From a checkpoint of a small image VAE.
Model: 4.37M parameters, encoder activation gelu, encoder depths [2, 4, 2], decoder activation leaky_relu, decoder widths [64, 128, 192, 256].
Training: adam_atan2 at rate 0.0025, 2600 steps.
Data: trained on regions of photos with short descriptions (Visual Genome), 1.6 epochs.
Rows from block 3 of the decoder of a small image VAE, named by matrix and row number. Each number is 128 + 24 x the weight over its row's rms, rounded and kept within 0 to 255. All counts start at 0. Numbers have three digits each. After the name is the row's rms in percent of the matrix's.
Before each channel's rows are labels from the 100 images, of 14976, where the channel reaches its highest value: "colour at peak" is the nearest of a few named colours to the mean colour under the peak. Only what is clearly more common there than usual is listed. The data: regions of photos with short descriptions (Visual Genome).
# conv: 3x3 conv (decoder.decb.0.1.conv.weight, 192x192x3x3, each kernel summed), inputs 0-191

colour at peak: black
conv.128 144:140135087135134135085070125123129146077124081115146140132128073083086130131131129130133131139068080126089129118132097139141126086111078141128064135124119135133127120114081089077145073133135081133140131129110079079074128133121128132123135132122076120126141122093124117077131075132129123132131100099127127143143138128133136125141133082146130145069130136088142127126136134084144128081130133081106080131131129121130078134145145135127129139131145132100091132136085079132135080143115130141091138121141127078121125129129126144086124133124131133128128112081134118132130122134133129123

colour at peak: white
conv.110 056:134121161131121129152170132141132118169123154103113114116109169146148124113130120123106130137163187112178120137134150115130118179104167120115181123120117111123115107115168186152114172109113159137125118119114197170161109128108109111119109119122155122105117096134108108184132174129114097141109116124102138121119118105133116118125126147114136115171117120178119107114122134139114124181129123157113159105119107124096199119113119122114112123124111125116130121135206197122118158124119131113169109127120114189130117121097123114180107117118102131113114110203115108128117124115128127123

colour at peak: cyan
conv.35 111:140128124068093084125130081111073136131120134158145141079018125136124097132124125134070108113131120109135096140105117125124137131153132109131126135121130161121129142154125124132138124102111130114116133105132118127130102084131116115131062104102136138126136109140116129119126129106122125103087124136139115125140125124104166114133064128142128135127080097127136117074126089130141103118113100131136130090097052146106128132139146129138095135081139094141138139080126120124103130134151118095129165111136088121066126096108118145124107132125088135117150138124076128093136139128064108131

colour at peak: red
conv.152 063:115159094101145092122111128064104113125124120103118082129146113116125128136124089126160110127112107154096138096131106134157086123119118090134112104122093154129110091119108109113117112150089113140135142141150100121113074115087143145065122119153114146040130128102095136100146113143104136133141123134124137136123106071143118146125101107116138115113142117105118131117118146118113130100082100123125101098163125086087085075117113150118133119081116137139107172142112080113100102122088133120115155083129093101132102126083148116112126135141121115119162097107131100151146069130095138117

colour at peak: black
conv.159 106:160124098123133136089078130125133169077126080115171156127129082085093130125129117132132137153083094126095130124116096142123113084111085120126078117137114109146120107112091099092166084132125081121127119134103089083087135125114125136119128135126091115125132125092122117088136090123113134135130102096117123127165153126141115120161134086169143169077129132093165129136157132095166135101121137087109095134132137103117088116171166122128134163138167132095088122126082090145134096164107132132093116126162125084132136129130127167091119123114140131122109113083138118129128113125132134124

colour at peak: red
conv.107 080:131050138151112122133131109096121133124137123074136132152138127118137092100146137098164110134127137094125113131177121194172140121103126141112124142101133107127156099089128132128134126192183123117188121135111126127123084129129124158140166135096121101120159157117150116124121128157150084147205140124055122184134124129117078133130145130135132138128110160129136141125125114129130130129142135123127135123180124121112132126131132148094125134129135131115125062189127135156153128129116117214124104121137120133097132138128123136132148158136151113144082129124122115148112135188128140133

colour at peak: white
conv.96 136:061129132134117137109124118122139051127136129133052067124142129123115130133129125125131126108128140126127127135137130132133137118123127131132131135104137122092136130127132134128052129130136130120135128122120135128128137135135131133124142136120130127124138134121121122132121130118128119131136119109130128140056094122111137131062133126047096051132131140112051135118076133118051110132133134123123132114137136141112135135055056123135128063127052123122126129142119136120132128067131113130119128133058126133120119123131116054113127136130123131129133131120131131119114147122134113124

colour at peak: white
conv.56 171:069104132121115130138131104127128050121123120129051071124133126121133129129103125135128117108127136129129111130109126124114134123130127125129127119100132118104131124125133135131051124126129123122125118100125136120129123133123131127127125130126131129121130123123126132127100135110130127119129132132112118110056102112109108130068124127047090051121119127136054128129090121133056114130130124124127134119124127131121135132049055118128124066122050099119124107120126136121128131062128108130126115135064129119126120108134123059136125135130126127126120124124120131101124133122127101106

colour at peak: red
conv.24 090:133078137062109083133127090099099142103129105093143135116099128106135098123109074096105111131118139116119080133102117212110101114118123119121117128083113118106119093115134131135137126165144104111153125121107133111131098089081128184129140131102131099072162124116123121128117124130117092123164130129056083158141112088106100123134089122138128140118123148126140143113117123137137112134142104115126127136162138100117130096140139115130111132075140102094103088149123132161121133135109093147126118092144059124114129088102099146134128134090149128114108120124099104103122102162076113138

colour at peak: red
conv.160 115:123121125109140119130117109105127126109136105082125136120103111098126109092143079137149127130106123132117132141126098170141084114104110070097117107097081101123096066067117123117125121161137104108155104117084119110114104138076126151096146161129120093107176128086100109117134131139120115146144108111105100135123126132120112125128134104125135123111138155131125135146124154122123139138100138110116115121132133050110126064126124134119136125103125127078084109129121127161135114127042122167122106106134100119130125125087146132129113139104150142094079102118120092128148042150118123102

colour at peak: white; pink
conv.77 073:087136083114138134115114129099091086132116128088080102128129110128092134148148119123125084107118091106121145096133114116153099131112123126135116129113087126106106120118085087091071116114128132146144143148123122133101098094096109129123135124126089124112141090123122103124125087135113111128108093114122124134081101136121138133092130114081116082122121123100081099108101149090081090084099130124111075124123092091111097089081087156119125084130074135121110136138140092108129093078111127128129143102094119131108113143099108088102099138117129121113100091143097107138149085138118144132

colour at peak: black
conv.105 098:104102123161148168109105191136162109115110108128110110146146111108110152106147132171103170113111114138119183125151126074124110117125112112108113099184124101125108137118116117106118114086113108159121118172129117120100152156133126101115137088162106121156102114117115115118151125148104143137102118115095114094104119176116119111093148119102141107117170117123118117117108157105105108120115116115123121136131147132149116107110101128121143118209112179119118105136115123115111098117131136085118109185109127115158125202134101096123136087102083096123160136119150125146123136107190181139

colour at peak: red
conv.132 095:103102131096118119139130105094099103130091127068104113102095124125140113104130124122106119124123132106130105129129117126138100137108129114102128117087075116123103097091123131127101126119127127113142126121127126137121069105093086111088121097125115109084122093123098118128113131137080077124125122131083129154102111101111101093115107124103129106127103120140107101092111113129100115135105103134116117095124068084070130070104100123098090101084103103122117101136144134129118118106099120121133109111116064134116122110074086111148093108106097102101092095137113080109128081147092131130

colour at peak: pink
conv.13 104:116132125115145102126119129172156123126097125143125129093120121125111150129105071181072132107112127176124136130107143108121152137146120144111108143154142151101110139138118124112123121124053127140127122145126126125114144131117127090119149130190113129124101125136055106131127127151122150109106106121145048097123112120115124128116118121123116115126171131132118147135113165108121131122215122121125120153139161159144124180119126138123120114173124135118110166094136127130082107129149099040140149118124124125203119150112132121132143109096111111134171128140102076136142155107167149132

colour at peak: pink; white
conv.23 082:128096127118118120124113118121133129112094116116117136075081110118119117135119099164062130108103122120124137133092141093073160115154106118127102131176146126120139127131112129109126101088066124127115134142113121110108104124122115102158126116151107142104096098134102116115131127125083106121092127121099078064127126122119109112120111117122130121106132107134133119107128135120128131125196117109140122120103092176084121154123122112105088127181124138116121138087117133128099119127179118035123142129137087113140125167094086119133121110129082127109132137119106093116139184086165168126

colour at peak: black
conv.15 065:119119118133126102136118065062090128114136122144134130162125118122120126123130121077148118120115124109132122131158110132158127125099121098116122113040124117104130097124120115121135123163139124099151092074120130114116103146083142138052137095093123081129156145128122127126098128147136101138163131114082149114122120133105141148112122123129093124115129169137124169120103144114127074119078129112093116110130171121138129116132131144153120123106128095112122116097119120106124116122119089184129110080109133115062083094117179129141153157103151122134082117117115125124100120122110061131

colour at peak: red
conv.188 137:129083135142131159130126140125148127117100114141127122088104126115134137126119131144073138129126133113131132142105133056100139120126127109127128099148136081129129121126139133136129127077067117139072093140117130120127108138156112071118071089139137136117051092119108139127130133135092109113076134134066119088126135118142077094124120129126139125121118067132128100122135102133131137136111100121142144124087080138107136140124125127129109132171125146118130093087119131111098126126130131059124083166127116117148128171125098117132131068129076104131106165119144149127117138085162159122

colour at peak: red
conv.113 075:131144110077126082120130093118083141114109119135135128098079133107128113145113117099111096141127123130089092125135116084152110099152111128145127119104146148112130101158143120139135124127110115113094144112135123119138102082119148114151080081144136170082082109103135132124111130126136142113122133140128129098138112076128145105142094132136130138121110074108136075102122138138132118124143053117159148130101109147110101132141143148134091124061139096139137143097090101099064142141124110127095145090136072118131168094123149142108139117151087114142108155091096143130148125123063100122

colour at peak: red; orange
conv.102 104:137142125145075113137136099115118141134088136140137133098052132141138117097101138098103109136133121138133102126098125135069106135135137127106136083116128116134100149138135125136133131152094133109094082101127123132130080142107150089146073101099133120134133123148110140126105130084134107113151138131156168098136122126123141129135095136142122139134041096133137116107133058142137126128076141139140139100060068145110125115139134088128147130105137093133141150049136123142164134132160143133135100077133133126062131099135131140132104111125123105118108130135107125107107146088100109131

colour at peak: black
conv.21 115:146141086130136131082068126119123150083119083104153142127121082085084131124137125109124121140081081123094131108131096122144117092110080133123077127123107128138118125108077090084148079124122087137137133127113083086081124121112120120108133122110084114127129121091114104084133070131112118134123094095134135143146135127133140122147132084153133151080127132078146120110141138083146126083116128083091079122127124111124087117150148128117116144116149131104094137137086079118129089146107137130093133099145121094111116125115121148076115124118117124120132106086128101132126110129127128128

colour at peak: cyan; white
conv.153 164:139148124123099130131132097127113136127100130165140128089090132130134128130087161094119130130132126107135090132093132108068128125143131152134131115144149134129138145153133132132135124102100131112031143099136129126131111134156124106126044127120135156130092117134127143127116127095132130114105149143160152062132125095133113117134106133136121138126048065120136099107129055136137116123104111127135145114051087158104129144136138120132090135121135101140142152071125124095130130130147129099125151143132117127079131100157114136122112117155115119152124148124121160109085150060109114132

colour at peak: white
conv.166 083:071116128123112125117129112107118055132133127120052076136141134119112120132133116119148110098134136124111122121144121147144125106111126107138135135097126123092134105130125125123057133152149131105147131123106142125132127119110133147122141130111134131106134133113135111134112126113137120126145120112109120148065085109109127130074129130050101059132123137122060134108084131117061106120132127118123122104139141122125111122057059137128121072126064109115122113152103125144127122069115108149103131112062110124104113116114107070124133140125124135126128129109105122112130125145126108116

colour at peak: white
conv.92 119:077108141119117126148145096118123057137132135126050069122124136135147129137108128133132109101136149127144107134110136129117145139139141138139142127100139133092139137138151141145060137130134134115124134098132144139141130130132134138133125123127143138115132131132126136133102149115134125121135143141119114117063087109105119138069129137051090059136118125142063135119086124147062101139133118137137147119125125144125146138056061129128120080117056101130135110126137144127127141064135101139135136129063122133120120107131125058146131141137125120132126133141107125107129141130122107118

colour at peak: red
conv.63 097:128116124138122122127132109096127120113086109132123120081048134106138139125112128044073125132131130089125112134118126087117125116149127122129136084075145100130127126156151128146123135102062109125107108115132127115135088138140106062092107091107141154116093102108080125126136116123113067126115140153086131085125117111138112122124110126121126125124100084115126103092117110148119112114100107119134157117087069140108129123126122125135095127096130125123125114069114110103104138132120131097117095035111112117081123120109117130114132115149095107130129152113120106127108123091117115117

colour at peak: white
conv.135 107:085078120114121131127118108109133080088105090113082095113128117086125126129088117143121114108116134112120108120082110121085118089115116107126115090125118088106117099116128132126085110116116095114103093103103142090120121135126113123106113127120130120111124109095104114116097117095115105116113119118083099086081104112107079121082123106082106081098119117115084111126095112120081114119103111095110119111103121121101127115084083109134121093127081097095103087099094123111123125088106105112100095126091113093119102114115113078116111122118120116120105112099120123096111115100132111082

colour at peak: black
conv.31 096:142145088089134112113111111106093145112118112114148139127102105115103131116130114097106106128108095103114115114120107095154086117114113128112108130113074136131086120114092103104144109094117109130131140105113108108109091083064093104087110106106095102133121084112109100109124082121098098112087093113143124144141127117131138107142111107146130142107119121092139098091133131104144112090110107112084083111124091084116108095146147122118098138080142114118101145146116086094107108139096123119118142087142107113097105099091117145091082115088099130092103083115115100129133083138087113118

colour at peak: white; red
conv.97 097:132119125136122149144140096116138136155093153132132134090088137148137128102102118128117154132140133105151107134073127141042076145093147126093146080105080106127089129112128136134132143113093150118091107112125147150136059136074100130092109155129133102106135089141080106141123129131104092129097112136126112060132137114137111116135131129133126132139104105132136094132133114138133138139084137145108124131068103085087139086131135139147111133135133122132120125069152135146138129132102119103139125140134084150128124141112123135130086128098133132062108104154132123119094073070151141138