A small image VAE, trained from scratch: decoder norm batchnorm, 101725 training examples.
Rows from block 4 of the decoder of a small image VAE, named by matrix and row number. Each number is 128 + 24 x the weight over its row's rms, rounded and kept within 0 to 255. All counts start at 0. Numbers have three digits each.
After each channel's rows are labels from the 100 images, of 14976, where the channel reaches its highest value: "top examples" is what is common among them. Only what is clearly more common there than usual is listed. The data: regions of photos with short descriptions (Visual Genome). In brackets: how many of the 100, against the usual share in percent.
# conv: 3x3 conv (decoder.decb.0.2.conv.weight, 192x192x3x3, each kernel summed), inputs 117-155

conv.144:173098132115130122135145094121115124113106164143140130095115161153126136124124116118149129149110092126129115069136064
top examples: text has "red" (28 vs 4.1)

conv.87:172118096128116120115140118098108119136151130111128120088096148165121143124106107131127137105107146122117140108129177
top examples: text has "red" (26 vs 4.1)

conv.12:158111102123146126141133123126158120086121162126130096106122130168127127119118126125128157139127078125114139061127104
top examples: text has "red" (29 vs 4.1)

conv.105:159102107094136169129196117100100067168137128120156128108099129114130123106121150103128144129101120175140104107117116
top examples: text has "white" (32 vs 11.3)

conv.121:181140145109085118122140127115107136121128116142131129116126152107133113129116114131110089129124155120044135113133149
top examples: text has "red" (29 vs 4.1)

conv.120:051134120104076136143132120118138118146139093109132118128128073056125131118110125121137140114127163132095121149121175
top examples: text has "blue" (29 vs 5)

conv.172:182080125104139112143140129135110133148133154107135177098112138153137144135110123138169106132125137116166132138138125
top examples: text has "red" (30 vs 4.1)

conv.187:188129149096115110124131126112106138169131139134117190105137134120129126129107106125149099137126180115087123150130174
top examples: text has "red" (25 vs 4.1)

conv.84:172132160101081124130146120131110137137103137147127107110122146121124113133114106126130089137114132123075118099122119
top examples: text has "red" (28 vs 4.1)

conv.185:162107147128145123124151114122101125133128189149148111115084157160118114116146127126126063108108047127166118105129103
top examples: text has "red" (29 vs 4.1)

conv.146:162125086128164130133143139134138122128130154087114126126162119194126129131132132130124196141126125137171140068133084
top examples: text has "red" (28 vs 4.1)

conv.26:173085120113154122134142117131129117124117154120132091095094144167125139130111120124132126136109078125148130072122080
top examples: text has "red" (32 vs 4.1)

conv.78:119120119115114158120178100095132065125096110126157135134123120106128104078130135080121128129106130161121091138121130
top examples: text has "white" (31 vs 11.3)

conv.2:067133130077088123133130115121120135142148110084131126108138064061117142135105107139161125125112158118097113147119165
top examples: text has "blue" (25 vs 5)

conv.161:085122134094095154126168128113115097146115125134126115104127109087096067110136117097119133124095158159102099126085165
top examples: text has "white" (32 vs 11.3)

conv.109:189094095118141129137143108112117118153149154098134122116112117194122137129098128135156125099122099132149090112127112
top examples: text has "red" (29 vs 4.1)

conv.156:163126114106146116119129145120111126191123149134128167106136129124132081118127118116137120141117138116050144132128206
top examples: text has "red" (25 vs 4.1)

conv.94:135160107118132132117158128132160125113151150141162082114115130145122112130137120132098132119127086133101148081113151
top examples: text has "red" (32 vs 4.1)

conv.137:164134141126104121108132140124109133127117094108125101123102182159121117123128121122087130102115196128110146108129191
top examples: text has "red" (27 vs 4.1)

conv.113:158099072119119133132138095085123110161174151118131130100112141157122129128098123143136131124110109135127112097120134
top examples: text has "red" (33 vs 4.1)

conv.11:077100123071094128127142109122114133152125163077131105111128038058109133129099116121151123114117151126124106160123134
top examples: text has "red" (27 vs 4.1)

conv.104:175098110107123121117148113120117126172127127102141194116111115173129145122102127128154118121122168125154108171132120
top examples: text has "red" (26 vs 4.1)

conv.179:125128125118116151129172110095133066123082118132155133128128129107120112071136126065130132131105132154125098133119126
top examples: text has "white" (28 vs 11.3)

conv.138:173108100106124119121138118109108125178111127102125127095097128148122119120117113116142147095105161120106120126128192
top examples: text has "red" (28 vs 4.1)

conv.23:190086127109140110136126109118103132121122158131123151091133158169127137130110121129160128149111107118126122062139084
top examples: text has "red" (30 vs 4.1)

conv.128:175095124113151121133132113122132128116123163121125122088130153163119132128124119129140141151115087126142126065123090
top examples: text has "red" (27 vs 4.1)

conv.5:046129087098078142127148135122145113111144114091136090124150066069106105122131122118102172113128122141122122151113141
top examples: text has "blue" (35 vs 5)

conv.36:160103097115132114130130096123116128194129159101120109097107135180105135129099112128172170093103126117140096097120141
top examples: text has "red" (26 vs 4.1)

conv.41:141144104111120122106138136124096125159132113075129113125106074133115108119123121121111140062115161124115135182121201
top examples: text has "red" (29 vs 4.1)

conv.43:071170158097089138120159102121114108128120116103143120124117080086111125117103116106132114101124171137122103140107129
top examples: text has "white" (28 vs 11.3)