From a checkpoint of a small image VAE.
Model: 48-pixel images, encoder widths [96, 160, 288], decoder norm batchnorm, decoder activation leaky_relu, decoder widths [64, 128, 192, 256].
Training: adam_atan2 at rate 0.0025, batches of 64.
Rows from block 3 of the decoder, named by matrix and row number. Each number is 500 + 50 x the weight over the matrix's rms, rounded and kept within 0 to 999. All counts start at 0. Numbers have three digits each.
# conv: 3x3 conv (decoder.decb.0.1.conv.weight, 192x192x3x3), inputs 126-134, a 3x3 kernel for each
conv.61:505482520502478506493482494461460540434426467453532482463446451448563448499384594467516466473493440471501512482452539511508514519460521488487533510482538505454498482485517488497490470533504487451546458326372419555479439432371465389579513513524
conv.62:485515500496520522547525510448512466351524444441502445544449490490488497469371518523490527498537511498522481448537471385544504490552475478537482467571495513529475423486434485497533539551466455625396512570467494468463560457596542507516457484383
conv.63:496510439512497449511501466464443550400431511497451506478437450552472483444546456516470521496433510488479505442533500477507513519526535532544528519542519536509529483495440511504456538472503462524437327484387592436494411360415435512385411622436
conv.64:529500528535525505510498513561554587493458583459490498591539528407496464439412413491499493505486484493518519457528515494525476477467500442503492502495486501525526552478576501547533441347648619374645523424535494297501384666502295475471432401199
conv.65:490614462457638481481531485498510495463511515466513488523508503491487481486499489531459496677472546556499513463522471437631471460541492476560480473698490475564491512524449473530446513472491489532514474521506488486493512471491514515503501503496
conv.66:439512486471515487530485507412508538516487528540505514437459549506438499490542498505491500516501503517492513503472541460496529586516573520472545481524530535498555495441470470508472461536464326517327296489329493519334515252580497384476588479532
conv.67:492504509534688685447459449487518509485536524460480484476476498482469483494471504536546517536543487567577525475521512486523540478553532500555533530583562483559515497476470466526546486469434494480504483541510458467475476490482521504495509517477
conv.68:412527452381574435422513499512521482508500498446519511481526510458488514465525472505447502570447499541459520449499464432555450428527481431506452450552436435536466492520502415527449528416530530479529469524498480540540415483518485449496508505497
conv.69:438516451429553440446525426459478502467515520481462480568499494472478470460524462437427464577454525516453506438447483406597457492509462399478436434609436451535428433462429480517533534502425529501501494520514485481492509546520453493428460528408
conv.70:507496508520497509509473519431489487476347546475504479478486493496584427504497619489491516488520436479508516464436508512450551496448525484491510515492545497478512469496531512522492478465437497492571530352435439600446476500331507436571532473614
conv.71:491482481501527533533473472419406391451516381451460389543599531574541451473473565451465512533570522510509489506405479428549551531515469474459489479562522523506469400455474401501577585564448479462428498503443508474447423442475433490551480548456
conv.72:521488517500561472489490497490531378473464452494473475492516523555447545457568408530449481494492440554452511509509484503471505437548454489487486484481483465527436545518555451505462495436558528533435495451449587447536513378552542477513553550442
conv.73:472467520458519462508449497438500501459437524496472507475533433596417520410545441507491521456520460515453518503501508440479526479514464466520503451505516482525469601362538374533358585424553510464500494511481589419546485500473460511489493563446
conv.74:484528488504490507477522487485500546408522490488520530549480529466517461529434564454493483532519525493508499485462495468539519487505504489490498493568507502503477407514469549391584447574423504555504509475484495561517522444535498478484558494528
conv.75:519504494508516497523512516559389368548588352495648571424562416509554576473443491480473544520480508487519501493438483523502482492543499503479510515505505529530490520519508515517518468523606508408443580642429526596588490463385567577565604604495
conv.76:470459462518554528473512493522548489504590538439499527502547532506464467486477524442451522525520502527528507509370442501539507516527510462410456506534492513524491514481486397502568464526445483467415447505501419472468534481558478310453554490506
conv.77:412510483401562451382522488515530457513490378466524434501492524488494496478541501509508503564449456539465484459509533437561441442530474437503470443516410439503432442554450462554494520425576495480524500467471469540524408476521451428488516499477
conv.78:499514488499545487544508508502460460434463493384421471538424499484417491500472469509483506508460453534493468488525534507538429560563491477514483490532432520529468467594437445552457569352589454452533449449664350407615442419519459405478541452353
conv.79:530515498539493489519509499362398512617453416530464519544436459474604588503480507505536511519477506493495492449493519535497468527500498503527515540494483515485529478412471541569469461522480414348411615593488560481580478537448458589527398522466
conv.80:464587454445581440474518463483495500472487509453493498537493509482489475479510472519456490628446530533475507447514464431613449464510473468546475470649458481536483478528423479515418536457481521533520471503509491499500496479494510507477499511489
conv.81:504414382480399386524502470498489479524482485530522487487500481542518523500556495496459512368320444469394500528497465495382379520476443505445444453309362488451441541482464496546463540487561519468499511510479548525511513527495493524526495497491
conv.82:472493488524542560478470498506511544517538505509506530496501517488498518470478547518521485511516435530560461495519533498515505507526548514511513527521527527509530449516489470522521461483446527495516538542537503513533496510530507489504538532486
conv.83:506496488469536501517530532490482542514462550486497523522548484514483484460520496448468483533533528528501507493431480485527544481519519469463492501559539497545511539441461433523462559460498566511530515508502537521534452552480461500466503538479
conv.84:527574588527539698508537541502534525490531525492519524518487493484482476485481500475519425608808531525603457470478500472580628486506552512504517540635622518542536440501487486510560482484471518518495489496507494492504498486493509509476506508461
conv.85:496411424468462412499495480504457469524465476513516469481491492558546524493524491484431517404386487496455521506473455492385405499492472488438452469373407499490467525489449475531443490457551507473500523502482548521509497523472492536526479510477
conv.86:422541471425542448441519466520495506519476515480488485491486525442502471494533511514483504573456510530457511458503478437550441469500466451509477460538441452502458452560458449533470479448491501477543495464532499507515430507496451484462485500476
conv.87:503496491472550491504476514471557508464512525460475573467534486532380528398507412514476513502529494516497534481546465477546524490526508476532466505566496492530482533416554373530451577446542534469494455525472522415569481456497513478440473551477
conv.88:499483621506667757495481537486499510506511511492490510466486501483505485496494506518516504505728475604644530457483502457480584457545560494518524507544652484584563466523517482524531499499484479484496512515526459485481479513483502516489496514472
conv.89:467513484492555550465502465462515540437510523434477521550503505495451433478480497486507483553558525506529505447478497434575541473510502461511499478623532480528504510438461442491545552532433508509500476513502505482488504500489519493441532534454
conv.90:520479626525485733502481535519509486491518495492498504477489496487479501480479499480544481482782482483607494475474519472466613472488531498485543518492615505492550463500520486474543502463464501472492501480496493477503476518472499517477504508461
conv.91:501395493499389502509436512443522422452463387502474397543452443532421466576498522453513490396488432399501454558456527519399491522409516512414510496377485506392510530477582451410479469502452471502394477412386541459407601343509606377458562445484
conv.92:501472522528513581503484515506508528476531518485483521489513480506491477493427518465519486501580493498561497499458512496499579497511546509473519522531573519525529466489511455490550500534412510513479469521479500500497498444509510468468531535500
conv.93:521558574512514607506531528494525505468528521481516520527487499449477496500467513433525464588674520500557496473440506478565604489497522500492519550610577508524520402490513494460556468507484498535490491492505462525505497445511517504483525487475
conv.94:430471467413613490418512485473509520513527505464515508411517497527486521480518518506492490504474478609510536465496511446522476424591502455503491448550472441590489544394503395551440546395460497470537491553499489488513481491496538489522489525499
conv.95:537550538465483497513483462427516523403504522462467508556514500463410487566540562520498493531554517432402476446539478486525557476360371496561497516545528469393414460516516506466502508556442471551536456485474484486486596436485551523497506492542
conv.96:528536568462467480499498508477530515477452529552505525506502487523480532487540515480491470518559505474464482470470514498515553480456481506503532501512535494466498521457567419494363530475508511526512495483488533526531511506486513528511516515508
conv.97:486523521498495553526469527440473370435501393555461485455530445572429525565545511540509558472551513454525524493481486415450514480483526490520501465498506496478515480516536469474566463585439493436283400495402610413439483339530537406450563480493
conv.98:529480476537501480516502517440498568546424508467467508576412483400431367401430542495519544487468533517494475572444510540454489583503530555488504542482488571483499484471509513482512489542490296513509521401468368430458582411468475487438496452418
conv.99:499511504490528513457494428532568513491511494544516520569500531461448418557440483481468473540536524482464498514482429479572535511444445482506483463568526458478450543466511479477513506600473514524533429484488471398450597537446563487422483536541
conv.100:490418443487391412516482464507441495521443493540481506491490503521535498520534519485483512397394475443416503511477491496377426501447448499442474455348421492422454490519437547495495490538518501477492515470497535524499517526499491527508477518504
conv.101:461495479431502486467540480504383545514486524480446492458469433453560409490457439511434523508491507509482521407507427453462517401499473454496469449477502436521485465576419550475468507487515467382493538454511442486476427512349404512440439496410
conv.102:505515514510495496495491475310412506500294507484531474464490492509485521489511658507518525503521507530478514519457567507451566525532486548487548521494547498483481486413492527526478460444414377455431401434308404603450437227484509430533437389495
conv.103:539504527504489536523461497478491502563485561442427449532526467445463514457558412501535495530559498434442480497533521537569555501386440528526520526529535461398483509499462487572499561437513531521543526548600478442484449526441543558498511572442
conv.104:506532533505552547501526517461543477452556484462513505484479434489444486466430513527527450548592353535553382480532485471563537486561493505543492511587516514554500470475532488542542484561444467485449458507475443491510535422501535444483534468457
conv.105:484498498494493499482474506555430506526474511445454482492577431528578411474491415495483483501479473504503461464515510473471500482530512458492521476463533482498514461561407527535519527539499511431547522435547548434555531613454422605558392541553
conv.106:534403465533412499527467509512470501490453473528479520455477518523569488521481517426508481389423443440519485551429520548382470561450540531399508535365504540448540502472453518456514412513497536535515524505548537535526493493501477517510521469519
conv.107:492494490503502513496509508550421520560526527418608471467590502430613520516377534501472505484497496502499506497532487495480522479493508507502485509494512501523516449546472507560491551414476621462504511734494408620523486495496511446644443417534
conv.108:509484468464512477497524480423435485626543527417500482590476552472595474437411423507492509504518505506476512471515534380513449429519438492489496442499451475531489440485461479508490537511487508410437678555551422540496552642552449561492378314439
conv.109:508407574452410529504419508446524517475435550468438533484514499506475500482500472473502493378590422431472473475477539483415608471444488486472541494434586482430509486371572450500441562453440488495511497501495465489522504519458535482478511560514
conv.110:529499721482513529485499513513511487493477513508489511484512506479513499484509488511492457498732493503476488460483499494474609455476471498498539511492642478498502460484554487515461472471481497490521515488490478489486482520481472504499482487463
conv.111:524517502578511488529493517520433480351438521519433491427467459603436539498628483514477513512446502518504506409511466528502494453502486483520500544509504478491499530548421554477492430411500497534514382419493662457530392369458356571420468606412
conv.112:516398486510377491511449504524491460501489471530505484461495505509573514501493508447511481367436424421514474533454515536362460522421529501400497510325485501424518502473503525472514438479495540521506526492526499528498524502521507511549520455524
conv.113:502481505532436494470529521545467513489447551527591469425477410440508386443342560490512514477525471458501474562470509529489541536545531555475520528500541522486505493525433538451468526533546460577424523480543459523331456501564370504550459476490
conv.114:459563499477492482458525479507499537458511517507491535546464540456519500521456549488497478548499526476480490479508507453549508489473487481530507475563500484499487323539399568366545378524364480564505537474539494555522504496534482523510521527513
conv.115:492446529514437610502468512479494490462501491483465492463521494496484501500439522461510473433601431452558476488435512463440592490458546490458522492470601502467543468483513470447566482544454458482484475460502475473478500470491505475480518485501
conv.116:477516554502535555501515535452484437420406467467400473539509489498417530562460471474496501493531538528522524450462516445435529464464546412488491441489500493504534528528590492518534449550501473368433460419430581346494466449526414345481547396385
conv.117:483512481503490502509502501565482521444633486509505505478541498537436555513494458472504510513499501482484485505515519503531520510489528526511504502538523520495510444556406534392543429503515489613429483573639542446518444384637428529504440552365
conv.118:479542500487494545500513478447496518441516493471502514534447514577399506536415509534492525514506503508507490503546506425450538440488483479567476436511524486469499469599526475517565508632473396497455444425439502427426591388563497541438479340556
conv.119:390483465434479454554480513386527490324482554490445552518527560520426524547570545483448473472433474482461509388430500310452497405474520377437460339454429467455496486502523444477531464526432455564402411456449562506490518448632483419453505494490
conv.120:530479520524478495518500506407478500501321505462486470459420491456504371397436504497511501494510472478488495522462544539444533536476508515485540539475549513498492501434512518507454522439442458486559524365435407558433509527326427431511521405531
conv.121:518482496496464515520479509473485463532599521468363542478585463519413584477485316463502471482515522469496459545473529523383530523427525510466492516430509515436527527425552477496527472534472531524410462657568493388517537501663552445532403366439
conv.122:512489546527572725494465531497514516480538523459486507463496489486504478495456507528509497514664467546672506477490494475499590473522581499525509526549616511537574471505526435503568518466470483481485493527501458483471476478491530488471515531474
conv.123:496492488517545540485467515445547462414557477389508488518490531544510490512406558492510501490539445518565478499508507444530494470542512498510498486573493497555507484470506459473547520530414474557467502568489463529496541454547575452546532507515
conv.124:486619463527735665484529486486506488478536513476497508486481498506467487493514486522532505734496538602657533453508499434586478480559557499558513505717543507586573526516470475526541504489488481504512461526518500488488507483497523507522512508502
conv.125:469483457505401526493474484524486524476475481542434546544391575376523395568377523485507512470439475430552458528498534506475496529461585501461532483448488523437558354570394503253587403658310416532440545415509475524396474507537500522372571453451
conv.126:526296508504434470517501520514435494528413446539526483425539422534458531438516463428454477340485371478476501536445485565344515519477498520396500531355514499477504585421482435550396556457596572405577477495450563493536482543418476487518477458480
conv.127:478498537427499519525502487335495525419475525529452530531495509583423525459478503481527480464555530482471483506491530377492570481487462463527545402540566473507501536394546502506487545553457377550485493524459548511504611395487521535510458504505
conv.128:482478389466367305502483422534488487515480472539502509511461535483550464537508518509462494453280469415338471518515485491454373508448419503461452445402329478389422458597433579450504471563484499542470522452513518542481505514501479534489498496500
conv.129:535488500500496506501504532509478542490467523414377485487553546589635524425467355490472473450477519515543516474481476451420494462519530506455502479473524489524535444542489455438504391467473542544588546546545475437498426519504503560550459495489
conv.130:509524523512527534508515507467510487485508481490504496500497471517529488499510493506522508518527499513514507487490500498516500504491507501509503499533505507513508461498483492519490434509496488518463486511487507503480516508493485519494490529489
conv.131:512512489529531476536485491461502521526606562416563540431567476490515568497442550485468501498499502524481499498443523510503513538507506508476482520525484541512498537463516483531509443426433360541385523707549328560484486501627426353691251550620
conv.132:509497496524512509490534487452428531570431494451492453543444503439540472420464465486513500484496519523497532515481510460491466475523477482478485462499482481540498451423454474502465525469456527347475610561508423523490388615445389510483417296445
conv.133:480612462465661491497531483477511499473513528465513493517477496471477449474504471533441502681481539567505515457528471444628477467546495474575472476711497481572498496501430474546473529463489495529514481526512480492481501468470532501508507505495
conv.134:530539492535481444448496555467492478534484484429420430554481549463595506468541397484519439546466503463491507459532517510537394458441489489511473517516430455487585472522428533485443530398562578402458615571566464478498358556366454575430432431307
conv.135:509429540499408550509457516468485494455458465496472464485528452474467447516454514442497438420575417439510447487440493472429574484444500494440527495448575483444513471451508473473511481545423473498468457476442495501452496501493502442481514498502
conv.136:409512442409502427400515457525451434554457442513534463486457501465512495474544483520459519531427510498421507398512415459499389455482392425502406441481401430484390438583421531560508472429542589485479540487559522509577414562451419552455515503449